Rows from expert 0 of block 10 of the encoder, named by matrix and row number. Rows with one number belong to one neuron. Each number is 128 + 32 x the weight over its row's rms, rounded and kept within 0 to 255. All counts start at 0. Numbers have three digits each. After the name is the row's rms in percent of the matrix's.
# up: expert up (encoder.blocks.10.mlp.up, 4x128x256), inputs 172-255
# down: expert down (encoder.blocks.10.mlp.down, 4x256x128, transposed), outputs 172-255
up.6 119:122128136117172121101168110184124133145047153113091160103114128136152123105135139146135128082177163118103127079161164155140163120128090129119123137145161196100117107141147150054160170145141138153126183088154170166134119104149091173146187098100130121084
down.6 129:108136083167135136086145103076120161127157095119075127177175150080132149137087142089177082148064120075124122116121091164133120131054141127090093123139108069147089125146139156179068088148135145137104106131176077130108147141107106178135107196173157118174
up.7 137:129100078151112137112127148076117115148170118108185130116141114081074113124131074172168115099171101100167108131115074092110048163157188111091140178140135154140149176118131154170159120149149075085131145162097109085098128144145090133149086095160120171143
down.7 115:136159080110123120128143138108148112139075138188078135195068069133143197114138135213079157113163168123118154143141138178134076107083135163115112150159114143046088050156138127122191133118144112145158126109185087174150143140120166120184162090133068112100
up.8 075:114188160127112113141132112109049173142109143048132149118130141145077114155139161110139130071209080131122126148146125141108128134081194178135145105111162134169083160152149091146161129124167166170087084170103154157063137119157133111096103122125161086124
down.8 060:116167117156102138155127090176147090129200146125126146092109096089155155125157102066116154150093075089122065084156153080112126044056167097155162126143113146131080113160137139107176123111110112109178148138096131117136126096146114131117168149131079147126
up.9 128:087120114083143128081137096151102117072174109096085113158112075139113112203126167150097118180114061087148108127101108132124092123183097048152145126039143173111106167195177159133114147135119156109091047121127069110101081163137176095168131118097145097119
down.9 102:145079090169128090133196144178115129125141119070158112111150132132138151101170122101106077079178065152194141163137138167145092142113142211128098112175159124108117115086111109185080112138194121169115121100092125128100115095145119104120115066098115151104
up.10 107:190106109097130114181117128099202105159181135168103138145143185150092176107119086155169155125134126150131098161099151069142024214140089126129145057140092115124121136106148110152171118144106123169121157126126140116121171158151058133117077080157108161162
down.10 077:120150159081117173147126132108044123145017139112162102156160145160089110104061188117114113160103131147129129128108088174116124101095155196137119117142160097090137132148174115141148164087116108104149198138133117149118136130105181063123107159069151145106
up.11 082:114131170090093206179140155109154099162075133073102157148161140176119135184096148065125087092146158168145060110074153067097147132122162146115126119145135090139071095070066160085104126142133143135120170127113158080114118086125101159151119072098094152104
down.11 061:139137139139123111158109084157116131170102066151133176154135122140113170105110054148129145095121137152147166120129126110134114112061141139159096117124137104143131107062097150108123159123116105088159099158085131131146109155137117149143102097152127187159
up.12 091:125123130154093140069112141145127117133122153111118123058112067119180171136157064086158110093112112177081186124095115172118093123120171156133126101137133119201101105125176106073114135123134159146167118061113161151185152115125185131133099125071115105133
down.12 075:141114147162149139128137169089105175103104140108100124156148129136116093166113194143027171111115143200103116087141147104130091085105104138090080138180102150112164199105124119088083195153134152107170105151146159104103134104104116092074072184159141156117
up.13 109:163107115133118126116167180158119170124147138103077153148105118143083202100168133103093127140129078092096167081045094031133151176119175122092131216092125111125116160135100068080110157192143187133155153095127155134145119148108114110050152173103103139141
down.13 117:134150167104158134068162163091137123173104116112109116100134169143047106193117103147081145073102086152127093091151187128159116112099138119142202135132053122132129101187131163131129119161116058113182158167086073194132134142132158176149092119147094136140
up.14 111:157103154145148130114090128115129134105188137084096149113111161132040089083154079127093164108188137125182150122121132118171113146086123105185132095124128098101090109131158041140100167126131122143111083153096111075123113121092097114130104152105113112155
down.14 114:143171105072106141104113105208116148146113128080085108094145122166123104105152128106123103113129130149102098145134119088092128154146123148158163192073143146098083130139138174116156129150100109122154133080161132120101112126174147139159120059202140154082
up.15 067:148129143142123111111119108167129087086133144112151135121133190111172115136124113210156161109070139152071140149152124094078162125154133141055091102096159061129118091198092113077134185180087126115100111123153100189141155168177158089103124183188089114114
down.15 049:086149115113139127103171211146170111133119122094141140171127106134136096126086135043118204127040066157135101106174141114107088048156110122175121134119172143071113135148171145150085162179113121150150164109153203113102132120114143069128137154096126112182
up.16 101:156051170179106116112091157167128161159121112159094084108195129121100155111134077114116114118103161129075096139062108122126113136093133132127069096149153083174092165136105126091096080114107162137169119171195079124116180124107148173103104100116144138111
down.16 096:162119114128101166140079090224149134084149114048122120118126129087154160154199204127140142105141099133158096139128136097119134160037126182090088145181188186170105049137078121120137102104120075182144140133106145141092170099116146189127151117143138117132
up.17 077:103161124093121144166089104145120105175127115146163108137127138111123136136118110100135228110162147113068100106126152173171140141109091108094150125144126121081119175078169142128129144102135163098126076156106131137156144209108114084077191066141105169140
down.17 064:110109144143123142096151142185122064116129162100148084133081188110121120194136103094098083145092100112133149104111142147058150157137165100141171144181157094116149067139129087118161158146132168127126150098163102105092143156115168149131173163169081128187
up.18 126:107172153082123115187076119063135118162114158140077114084142171105084138143123115105169166111172190105219174148096100158086116104150102103131145117170196140126184120153105165120145136107088135160110119087128156120084133131176153156131133075146115134187
down.18 145:188100121079137106097095105176086054106154123093123077127172102098174128112167167134127078133103089108046134132089111071125074096104110095118133131089128184064123062085108108139175148133083107103156169089141110149080114097143143141119076098070095137099
up.19 089:155086107117149213088136128126107140131132149107145160141184114142185127149144063105199090128120171125077062080148131078138190092125194102165175117155114137144144137153093124171105149126078126131158097114131096154103123186153125105128159104112123126111
down.19 095:138168111136074091120148131146139129080092149161127078112076160113119090152151120073171152128054152178140138118136145167151115102167135173106145120139093052145126126167078135097091169113152124130140121180096098131133162102103150072105144168139130113147
up.20 098:114091085204143133114128139168177106124123067162074113108113127146096071074140193162151129094108145092139179158172103119185116069098142155100111165179180130180069207129065136099132148093152115107125093119160168160140133114142095156092158125136126089127
down.20 093:070167119115165151077137137132075158134109146055090148140120137102088133160081127097131136156119081111085058120155132051126142120124152081098161117116092161041150143104108143158137118114163141110114125086114067066144119103128140136094063153130148098142
up.21 067:133106091111110120121178197167148136102101102173138183087155131129172126160102160106121150128126070189043108143052178080107131161146115104104130110097125133127134080165159139200093086093157170141158078133152127053129159155101078070099137117069077109203
down.21 055:094164132101169118122121095150118029159062107151120123126157103090092118137114079059146132140119069168159154069120122147136139120137188160160147119130148114092079053198096182108183107118141107124158173132151134120162130140192146137181156073138158068103
up.22 094:194082108129107182139126159120111150160143108199110107189181109228095106176121106103123131150052084126129144082080155104130107157121139106082125175106080144096083195198109128144149176111134086090145192083124080159193097092107162084162140126110135121111
down.22 074:084165108090153120093128131167114149141089139145096135110075171101168109155056089131108124130190093133178173097104136154109129127187142097081160085154130151129101132098127186094157134185106149164104160132117086133141121154152113115101109143085095091137
up.23 126:126130113132157146108109117147056113153127098166095138083085113118124131077195138137149157188060155168082163152147072118106114097139143098121149050067123165108111130174156155186106072146112120049094134138131098068151142131134124120090094115159095112139
down.23 105:117120250155123146133141161120140158123159118088138143127090099115171160123101103123171134142110094194147177149085158135122123145120120153127131101170133112151108123116079157106120159112184129098179105158084133087089094074107104103076101077116118095143
up.24 076:066107136123166152066090131164115104131156089098166148094102114139126121191185117075119192177139101116128173196120109128130100115097165165131138143120129101127156115125142143140096153130111094133161101075134160114126109148161157114175208177122154095148
down.24 069:171113144132084060130112165186145093092214140106111148110132114139066140099155121151116136116198133101153147160053155160132113159148137123101154141095180143164148160095063126139179148148092190172105123164105091144098076178068152173106153215147167073145
up.25 096:148087143137116181116145136133156104107134150186110128127162117113112139128119099090123167096194126061128169122109124069121123145130185115136150171136141164086108103074116096076150128110120096146114143072129158102105134122136134124120116114145134156106
down.25 114:100123119120190096131123114175179146178147143106169139125158121116115082167183149125155114137152116151170117167097183124102048067127059104045151113105189094104132137171133086126123092108188144072175132114142116109142191047158183136171108135163142076136
up.26 121:134112100129157121101176110130131110148158136235140164086148096095051088083099067125092131174138084114148107076123138099158090138148138120095124085145135099149115149110167104154108116150161131132167148132123108125141143162137121077160147081177124145149
down.26 154:121156159170138137124139162148174163094094129091118151143194164086147139174152152130166111103122100112076130170157119173128211152076112122084117111155163165128105098082071096116089157125084118107117138198099115153218148129101134150111136136108154104126
up.27 119:172126122083174036134080146158097132166142150106058097213105076143071073145126142154131121158142144142102149072155116145109193133082077115101153094132099115112149088132136113150165068121154136109091088147194138091103117134126125078162203167133099092121
down.27 097:084108114108105148160081154113129123143073098162161126133195158171155081145132107175139119130099099137175122131138147086132072207164160155133087119153126101146114111191135198149087120064131118096153110123127138060124156150121116141112088163154100094174
up.28 100:150044170173104093143144120134156079126120140104157099181171151163073158163091168125075093120093129108115111130123166099125130178140130114124139167076125126130140099167149111086092137101119109054148151132163105083124109099132138035131127115146150122175
down.28 089:142171063108096123119134095126066131113106181122111157111156143121206110140126130067134102168163070147117095125082138143157124155135127156101158126165105118148098131087107177153093142084154125151136097146116130130216109126088103157077062121053078108135
up.29 117:124132137131189170100102184160103150138169106052052113186170069145176187117066189161132141148134173112185170125114067190135131141091129141096073133132108157133137109070188164105120116121111121139152099136174139091145105160165109183134134085168091199184
down.29 109:105121169214179091076131132127110133178102126141143111165158132156164129097138120145175110091133061140109139150106141167115101143092150105148116088044146123112097143105095154119120120189114163078148131083094119155058103146187152142119156090111127106176
up.30 067:110152105131137116093096147096193151199134144142169097142099134085137149145120146106095156192075148152069141105136146132115012120103161147127152120090142148088063158136177104106089149103104104159160141094215116123139113037131110186116134119142161184088
down.30 062:130076140191081132156141087166103128198154109069115141118130124185162098139128099155094167109133162102184127144158157116139136115104062137117164131147123124164132082084123142126148161105147111107076149142089140097088096155063160130089198084176172118124
up.31 085:113149151104127120128128104124147176162151135136062121110132130106147101107107125121154139172107082143093133181154172110082086136132153140139129109121141134178121166155096117121133089145080118113155105172156095126146107133146139124087104123146108090137
down.31 067:126132149135108169135105113144105110112164151115052148126132159143132114109132186140147155191119085152102138128028092134118137175101127162105160116183132109119068126136109117100168154161131147117154123128131128194180183145096131220155074112114154129096
up.32 127:094211134071165147177105129051126110145107089131137113157135130129190116151171109098185133186092127136069097116145129132113084169146073184161147156153118145050155099090173153170116141163055172133115120093140136175130174130095097098128139110134125109170
down.32 102:139149162174159154107099103216113112125151099083148130127113116146118103117180150090128101133110175143082130147071109115124107191130086214146099171141154159082133165142087143134148142119169169126051124111109168110119136156115095106134108123115065138123
up.33 118:086199174146083115098125137128156076173119046160109102130140155139076158151082166111123139100104107176137152097047096213128137128130149072152107145110145147111136117133118111142187110141102123088090173091144180103085113135175189128136080113113146173083
down.33 128:087157094145140139076118125098134096094183136120102107151163128151100139126145082163140136158121166114176155091089139094171096149160099185172163182120142172126109142159143101120145100114152159123092128123149122100143101172084151092112121137155143145127
up.34 111:079160110130175116065156141135150090163215059164090122125159140112104181152138138114096146101091138104172153134121069125076093116133105050152151133078143155036104105147127125133162084102106143107084103144117143071049140087156162143167104085149135187123
down.34 165:117131157140152138111145057215100177081125115129140128139151106166131095093132157154134115160149129144143157166190158156129089131147100208105134124133147116128101087117121139106131139189172116146082085104150106128195111106130095132136084078142154064129
up.35 088:090080090128105106124157167172086147140080106094097129126111173082110144120130134159089108093144116153131084182091156101174174124163151149148149105132075132135160101092101142171163131151136085147145134180047159158164153123123103121115084156120083115085
down.35 076:121148119082058117139148125124151125089118167141137091099100162126122117146093180102162104126211195157137149087122103147162147169123137142123094125131136154081123099095113148132093145142061137121099090079158197103119121115105149104179131137177092136139
up.36 084:157114124127134068142075154182173117115191068131136119118070126097147119106136142122146119193118153114148157073151106163154160125121106110098149091067090123136152137130073109106115189113147139106141052116082174093115176127147105133197182138147091085101
down.36 082:078138151107123148132216106061077153162117132144106199198140101110136119161092105127145110127093042164123076158128150082070164083159088188113148118110159148138176142138106143169090071172160101096221156095154130100141095152169099107095085166149127191136
up.37 076:063136167142209096051164190040162069140101094101073142140132115130143171146111137058144146120137087174124154156175084144161179024098126115114142114104089068159132121075090152100140151181167170176147125141106107140141129118129155137124121121104122086204
down.37 075:064173104142172189103147092121141173102148141108113146138109106145186165109147113133152157145121154083114086094091147129169080107110085080100159161131119110077132127119155154100170143186126185203041105103118143137128148131163127054144162174124088112149
up.38 101:068158151154146166148125108167164091079112170173116082154098175094095130114154134103133150157114181114199157113160137133162099093120167078149073114134157148080133102171093137137078115100119104158057101121147126089102128151178174116131091127181116098131
down.38 122:145075119098122146129118101147128148143094148113166103120152110180108147178119150147093073147119108103099134113091115163102113126168124143157136171116138150119119072199127119168148152057119149150119182081120163138092112107186141095091168070123131157104
up.39 118:135164115145137117191118144148121138117180136110135120141132119114158103169163191152159179134082128157117087087109054162073128096073150163140107184120118186062111076135115099185126130095167144174123172144155126110105104151142169128141114164142105117108
down.39 133:070114106132104120151120125099186113115080127153120157118148148122103097106123101133135134139154085195129191129089112162078110152093223135147168089145051127216126142094137118105185125078101110118124148076120110157092171087116133153164145087169135119116
up.40 068:091090147145166209114143080040095166161162123156167106135165126146108100111099142104103101144140107097064128138113142137120189148121124130066161153180110124108090174077165134065159077133144145125114079104132176136106078158144055128133096116149116104159
down.40 054:105126087113179091126069143126125094168146154123129144159113104114149115139123123146150192094050128054147118102136103132128114086125083147084152109069132107177055160103127160112161107165109177098095137092132152137187093151193162092102130132138118126223
up.41 121:136175164097116132084125120175150090155134159100150106138123114107105146168132153085066153076104154065143168113128093140115145108129193121108160113147073082065151170128097161201161149184146158082133169147117098082146100174124188127084141101138103141152
down.41 137:076124133137164134117161123120106122150122074051072093060196135102094143110108085121122061132155108116143136131126154112110141123085182128093152131136149098147160111138125128136144110154155138142126109154165084119078106095132127162167141154131142088170
up.42 076:150105150135050095111125139070143146087090149178102172096113122151086116219105160171157201139114077125152119113124088111110140101139148169103129096144153146169164120159136089110096119141151131135161097156117205108144101092112096064136111156108128113155
down.42 067:135141148143126103219123172100083109142150092137125118164139117158114083153093123162086180108110166093168129100108115136099125112108061122129148147128144137104155188083138114075141147157123192171124123141138142143125136124124141099094103166151126221139
up.43 112:094166147142182096171119137127125112117121138209106105109150114069127092124185128074139128087161177137198188153123082161151065079112120116160130075143170051140139112145097139125099115120097138141120106134142152042098137113140161116145158097116138167125
down.43 146:142129130115119117047151064162155104101194155119124167070136132159102156153152101140111084153125119141115090132134147099140145124139102108139093152089146202072141143165137104166120112139144115085195136132145118171125104095139053139138111102147137106092
up.44 088:131113132159130105053136096082175092106155139044177106127140151120132138150100099113120086137142104139162071149120128115141125106190174095159106126077122072079119168183142148166148128079131086175154123124120056106164121186158136146140163126103146119106
down.44 089:076148135087170087200124145153113110016166156128168145175110107078141116134171097128155142161207141143126075112139133145159107123116084121099130128137145090083128123138119095106104151100148144093118094182160083140116145113127100125129105103164139151175
up.45 108:166116152119165066190108101132134180073116162088110091152135118111156090201187142135140113091064093100139163118112094106110165128064120172101098136136124148173118048136092172162160140106145122162197063094220170062081122179138124173148142158124132122051
down.45 104:150130136120119119100129159062176141152097110123158149087118141058103126136097155096091100086183122168050113167137184082139175109115104119119130126100199114177113152033091085147151106088082109164075190118096117170117121139185083072088111153084152130122
up.46 102:125158142147081135071129135135133181140142118095117147155099177156147138137138135136116103184066125102149074103109122112096111101120171060141181145083151183158098156068118152147124185205119136103192099126144086083146115105124092147124092173116110169115
down.46 087:110152118141064150169129094100120072128136197104078151130160111138189079141106162047125111138150119125111138131093065117112090174133094159094125124161160142121139154094119114158166149096218092115104089104172150134147120115143119146150131091090181126091
up.47 110:133133144143087099129154082134175112118048144134152099114091157118082146159083111083111116145026121155070118115112122133156148122125167134173119145128094139097109118109172150123154149084142117127145149149117158121159147152100170208111098175101172118087
down.47 089:101156090076126143127160117177155132124111192125111119109174134151157162112114208159133102137123115091102150118128093164148097151093103162128106098089121134109125034120143149104142175079078136132074132121120178158204134114096149164103127087094095158100
up.48 061:128127153165128148204129110166097158130083145082139124139156154091063118156118063143119135167179103150091079106176157126147122089128207121118125128171088118087139106120137146206153072190171118126099137125071112196106167187096095143136106144096124095162
down.48 052:162164152149153149087165166171133146092136156176128136146096167102169077140130177081113100190127054117114147129088112152119140155188099129141096108160083146068081167125120160058124136086123117108151168085168152069208125091153086132085153135127074127130
up.49 122:153131131091118154144119143069124113107192160111131108103114133145126139089124143196094171118169151115161146147113200096134145151164079149082121161158089135124112103112150103140091091109129134104078135151059098087132143136108102145157135160153179139144
down.49 103:083209154124128240067100083107103151141113118134149147118174102197126079152112131162149099172114150168168093110173113113100154100160162181121118139130154129113172105099143093146141114129132082123096154131171105122122189064103154084151120136078128094128
up.50 066:178144162083137135120091095116156138057151122191153114115145156064168101106116097139129200161095115166106186121106104117095044115127101177081110072091125096109111130147120126125140120152103123087130141152176122112133127153109139139132131156125126073130
down.50 070:130153141183149133145110128224126148145102094146086142130069100132105073125202152121081148119151098168155088109122206055114161104112146173119141136089139178128107168106130073104146195175159137122145110099124056162107119115079153181147105143154132131144
up.51 074:084161089080125154134151132092110097153091144158145137128109077174113175108102073078157139153170115157095191114113113121111132150158202122141152161159124120130145178108150127109116196038125097130147142175107094100099187124118107097104130077116198111121
down.51 068:133155110173161153114109061157131134131115108118135157121118112165163079137130182153138086094183134145101175142154139121146155125098135098068098187154122108151137100070081107124098156091150152167134140151132140116113148143115064122160159135112121151144
up.52 118:198166109111078090126118220160160162150113185098070137121149107093173185053093038157093124128124150136136192114169074199134107092155123096092110053151105163157137154070180120112146130042074164150213157136147137127114112143130165077134134155074163190126
down.52 080:147163146167106111138167155037128130169094102182132126121086092130179118089153127100174159124142175166130083135085110089137144156113158122147190124140130059076109113089116167101154088172163090109162096116150134183144136165127107127107091185112128153143
up.53 117:088164128082165130132086141101119134204090121122120132172135125132131149175127103082143138105094181065117136140111102102125155090142051140179114172127147158066121098096142112167125169153112096160133120158097171139096154108161127100111130143157143143143
down.53 152:113148123147206162153091084165150127099172079148161114198188139088060100174119175080138131108180098127149130127150159188163124122119125096111089149137146108129131138176135146141129122170128162121056063180159143099087099126181137150136133180141146098176
up.54 072:143155089056083150125140161109165137134120080102107079135097196152145098147162110107099172131111126154177114094151159091154094130103153112094146141146120077147158069137160073077132110119105145088110149095122104189046119129128123161164089121152175086167
down.54 064:094135128169116156174107165083112155125132108105121095195114104132153168080193151121094136155096117181128130130111182184151099131148173178174094101060053108094135115113142119101082080112141075092169138071142182113124111077157135097152132123130062159085
up.55 074:112075126136154154127139077118145093137137142154116118145151200144149172115135102150145183082180090145089154127106136195133097141044096107120074145115124141081105110133201069158068078162137072073144163080153116127133122199133099168105123208091125155125
down.55 062:155152147123143197178150117084100096201129118148112105133108148144133113105179135112126101152078129131144101203103153119112204093121156128131136113144131142159104156130150129132153100144140125084073115097091117162148181083190154101157166150105110046171
up.56 113:117110134174106090086123128134129134157117089132097169082139177080118156187123144131060137119132186094182200097151102124131123092107076139096135091119105150100148170135154111086102123075111132098086167136123158083108086114147137141107126054135159144164
down.56 145:090109125105141166154130107124146102150141097074162115192155095156114102108145128087098099092146102126126074071154113149079076163148063098183083143061164130098058097168130135158145125081132126156193134102128118125125127136114129179100171168129127088114
up.57 078:115167114092202106108136129171104167065111155132159114105161102115157131080139097157137133183176167103122087076160154103164143132117148082099119161094133089118117139120098123159119101187153165176196112093112180075165132120124109143110119138116076131123
down.57 056:182078098149135112092086194096094108110113135144172139101122158103092082132113056133086134134121115181156172108117129091084135081135189148137103169117065123147144146137147097118116109131118166163164152151127168071174163142109203081119164097172121188102
up.58 082:155110135090117134133165149104193065147126149115117203120114151169159164111117131145121114111111134134137134177079092115131110159152150169104099060120149162146214139145109100166067125096157102109120093182129129135123053148191137123166072129127087105161
down.58 067:123131094159178135117162173135132096212073082120096102178180077127139149071120119173080068090093121144087150168076119080094107137114132135076137167124180155141151117123167145109143076118059116182090139128124176119175102117130187126112156091182090149109
up.59 062:106159094129119066136150109132093147130115077075070130107173135181131080088152114147193087121140128132161181111156136169147134128074133162133141165088137084142099095126173159111126095171099113120108188119102171121131130157069141140187134171156127045227
down.59 048:139104145147096110079148128155124103129189145136135102100163175135066157160136157015154157174165165122163101108121109158109132089154137127144076091141158137137107167156177086129115143127147117136156140150071144078109187095121088160157168114162169080142
up.60 130:119113147133094095139149124119164161156129119139030074177143130111135150089140084154120106107152106162114142202108137226153118100108124168122193120137175110111038145099112154092125037149147150077216127089091143120124130101162101164083132139108091124143
down.60 119:090146120108142187129146146093150117136126139103085155075136172101144134173109116116154140145104119124108057107173154042133185074185163111113174137095146125105095131155171108140044129123116109156136088173137064138128184072095128141194120194161105137132
up.61 113:127115140095134121095109108105087088105148132123108137114136108158094109131157160143160145185110139144127137135174086053100210124107112135146154138121130204145135080118148141146071115064176078160117128135115158093155129150128122153132173212107106195200
down.61 108:125093127163139128099146157101157146135121083093112149159153156137097123087122152180190136067224090091114186121174084106128117159087160156068115116106095148128115116113135146118109145143119088111160090131136105103108126125155075101161169135174170154201
up.62 121:107131131121114136092105091108160157121128141164145144073097170143102108158144160132163139102156129160142205124094140118102143095101114081164100108165139095122163148138124183173120113119105106128118097134117176098076135141163188094166146112123174156142
down.62 139:105080113128175122155152164110166117115185126123130073179172086127120159191148142145099116155114131075136118091148079132097140180107068196109156149077164126105086076108087151175188116115158154149093143087145105116081095147149116123123150155170129205117
up.63 091:115129185187103146075079109071070116155096135117154140166117084163090130136189110178106135127105178154138070162080144092142116131130102175096055158122148121158116157198094170112162121163108091103180101091121103152095121118097069128085138102135136144127
down.63 082:128136121105128179138201109112173150122096065174099143148132182113071131116169108095091098151163116193136189154128128156166120130133189111137114137153108160138045136137120142156135119126099113225107142169144107102093161121100171116211090143174090063088
up.64 103:198177122114137134105107114110115128087159167150137066210103169103097132104101141145150131127143096142124112121055102147144166126117143112087154128097113151168141117120086084084153134117081149090138117136123096103095116126184100084099114047136102095192
down.64 116:147093121156098140145091163094092112113064123139082152081164137136204158103112136134029084132028122101056178103141098167120097126120109107137126126185082126092117129112170110127113108134141126115193161140151126088140156136107126091120148092103090136084
up.65 102:169128106099146116170146149126101143189089080132134129133104121094134101151076070122119107063094176099124115128125131176134094099047139143201108198140107143110115155153184097209136086147108101099088113134149087125151099167183150142155164060144171129136
down.65 112:127121088097082098148150151166116118106058115091165156150118105175090115124092155085130120162118212092157098147097177068083118154131091129091125129121131143171088088097089135119170105075147127114173120089115158161063118141139144099074094124105110198183
up.66 123:193116176185128109127133121202107124161122145135120128088097128172125147118130041079150110096111099171229133077143130175082063168149160073104107088102141169170124096124085129141140112088141116093117077127177119079108080152138119147127145128158136148114
down.66 138:128095109092128117125123152100148113077090149120162108101150132145176136154090137119089100123118120099102127124124136084171131098143098176193118162142152109079117089131139106137116102111100102104144175160156079084129093150100143104058165128113112140137
up.67 122:102153128120147173106151103206163076139165102123161157121132157149140100129126150063177100119128146120116123088106109154132103113114104079139121157116091138089076103154202085152115077110086113082083074094115150103112103165142133113175117112198144109151
down.67 142:119097145147135143097131203137129117108106199131151120156094150141105094174155157172082155139177138127163163098132112107109120111139094122101160130120179119069130107134094116082125133154133116169102126125111136090080133098128108133128141146126130202107
up.68 086:103141139124110133117099134131082138147106120111066143159154086123112089079152125118095157141100103111113095190094130107098217155123122170121072109116149066110111141074140133113172042039094146077110102163147161191089145098156056123157076110099180027149
down.68 074:128166140105087101111043117091142106102175101150168171137096150149119108124165117151112128129089091153148072127118132145134128092161194147145124100079101133055198115171080123152067147184087125081111125101125141174159169162132128113117148148115091134080
up.69 068:098151160138176094126123107097183164137107192094144127116139140172122129090158108058141051044106147117105177136090118158165080118115128123128064153033081111175104149099115082090099111149125117154123091115130112174147093143105111144184100132107127097172
down.69 057:165099128150126129103106106104130167144089125048119128134106153108137169145119119191164126100134108167109117130118163145067130067092128092141142121135134174147178157201110148156129124173146137145135075197100107162103148115149132086188149119129146125189
up.70 128:076191138047082134091080124111196163102076131124169136092088171122121067131138118109151119146110141128167157123143133134099104147145119130161161120173166106124144171120139112163057167076078114143077157135109117141121171142068101092119077131147137159156
down.70 115:148146148161143131114139084108090135122146134153096080159099100133133160104139145173121111152142169127132162121134091128116142133092142113113102114080158186114090096109125194132197141149130125106141125132161121116153071108128105185124119121095078103124
up.71 093:135101152114155125154183094166179103149137120102134115118110216103107183121168148120070095071125093109109065137120170136094096083184111127130127150116144150144078124116122124108127100222089195094136157087163162106077103142171163132131094133091099115112
down.71 113:124098104166110191121150123080140157153120089113145138078199147189062100175097156128162113135105152087187069149111114109095137102130073144149125162106116126091107147143151105116124118062152100188166090150100130134105135125095173110123130143139138172126
up.72 066:127084126114125129171164147070191128115154118163104124123173076146143146105137143147090081174160125176173141129079095102073108148113137165121085062147120136155166203162152111142121156147133130167138090108155159161153127124091103128119108126150078119157
down.72 066:114146146145097099104108159099103115106129184126080084151127133123170106111069081138116128130092146121090164128187107074169173129082065134096104149143082145116150126101084171127076148147085141103101115164132140118126116143117138095118067079093140169103
up.73 094:105119150151087141066146110143145124188166158092058138165112152145134137045187086138133178109125115111144127107134152110174155125137155199164103166110161130162083137075168071065088117136137164095141189092147136103163089097108083137123120172060161156146
down.73 092:122100117089137087175143178126132157100085124128120125107134173131135139155136122147099082108167106109179116136089144131151133098125120125140186089116089122102157126111122107120153107096138145152126139132131151095181114174060129051127125077139173143178
up.74 106:126112139180166110102118138183076094142128066114077135127109071151122194109100128065145100093099145086164123115121120124158117134149106123188138164074121210070108148132132152159114099133094104123141155153105131164123137179146190154134086151165072173101
down.74 129:136144151084148107131149164194117141207122119097202074089078115115159121150111134115135141131120087129121193137087138187149104128155157146091128074103110086174110148129096095196148156081116144158097083145170169020105160096116096123140126137089139062113
up.75 077:167127129157084126122062128128182135127124137157177083133097161136108142170193144084155132149071186075136122095129107124121140168115092144139160076113112096186145146142086123141205096140134096123156143118193163107098121206113156122112099105122204124144
down.75 069:144112144173176123131135144110147089115138148123127132170109120134171088149116105122137136159132133177092101137111103081087098193148184158086112139094101125169119101121142206108157139159129170075142131131175145141215170136096129107122145173129138147168
up.76 093:118144121041170114108114086139138169089096150128117147151148145130168068079151126083157088136122147102177156062069059163068121127116069172106100139144128152149149168107093186129092123143115102161168114182060170122093117155108132184136146158118163147164
down.76 086:148093186159115097141127150123169082136108134108115114113129142115050167093143118132154150124211105148135090151134078111092166151091114165164115115071101176105137103181105177146158135122148129118101152140161129115109057065087157134140179105161134153148
up.77 095:183175139177163105115160117158111082127077069086091158139151182094125183188137136178175120080118128164190120110105104109104148121080137096133115125074052134152123170113111140122156067086162195153206144162102146125139057125145146151155165151109126079110
down.77 077:118137061138094129116066148122086138092135187146129047087126144087129095153171125118130171116107159135139166071189140140146144150159093100125165137137094119039147142142120124145079124092185114118128102110157154151143154175050107150114098099122147094048
up.78 070:057110120128107162132136145106147133139143114090092167132157113134187042078130175142102089120126146086154123143105127137101153094134139132118175071111120089123129137080132109153066181112130101091118222141119156116167130161130136178108186104113144161115
down.78 061:186075144198095078096108102092110093101066093104164094157159137135163146137105120054142091086112093147095112156103158135135148142107128130167110119149145078125158111150103125123162177106132104110160106188137155148139110161122122146136068166131126143156
up.79 167:098180131150117100144160127135172131139084085220103161113151173136087101145131190088157149108174124130192155103049110155148118107081166127189111095145103126151118098123118087143145123125125163124070113104139146079086135142125153125155111024148150132160
down.79 203:140105132139136153100137120163056128176202155165157118131093088090136127126125143142123129150087157023130137143166181126086100150178097178136128161133144158085131125098176145136114139151110093144141143155127125145155057120135158111146094098125062083106
up.80 097:131156138067100168118162102074119088133110086133140126122097153132172111148095113148113114099152087083177156157155143120139075107187148123125094198160144128095149190155177085139079087184121116134101111204093068149145212189139096091101118107195140115141
down.80 091:111159134134157184087145160074109099069181141192113163165100134118114123143092142106195110149073175150115104125137153153100185110126153151117090144087147110109124103126094139107131128097126094106142114114172144147093151106169127142152144141098076157195
up.81 082:109137121116087143079170120141124089123145211075172147083152121133091153137117109116094206078127109151115125111133115062151127117093154183093099152161135126144111033126113124104142121132131157166132149079111085141089104157089145132111166193127165119139
down.81 075:139142084139086135141067146144138137126125104124149096123096165107116200110078121099092140153147207146095147126146117106164159130087124158105145115122131197148180132168116121205110100090136124130081140078135192089111149096109149116141125061216115146052
up.82 110:109133082162140125156122114104087132109086099068129071124144073107118216156124129158131141101085142110142156144184136155122065110150121075150175124065116196069152111176152112139147145160115107164085183068147159100159161137136103121173145111123113155104
down.82 147:115125160100102154166111103146134131125147144156168113123092172121131166155147171120159100128132150122146084147111125137150124152122140172131132160169158085175126176140134079116060118114183176101106088100159083158148110131159073103093158159130153044198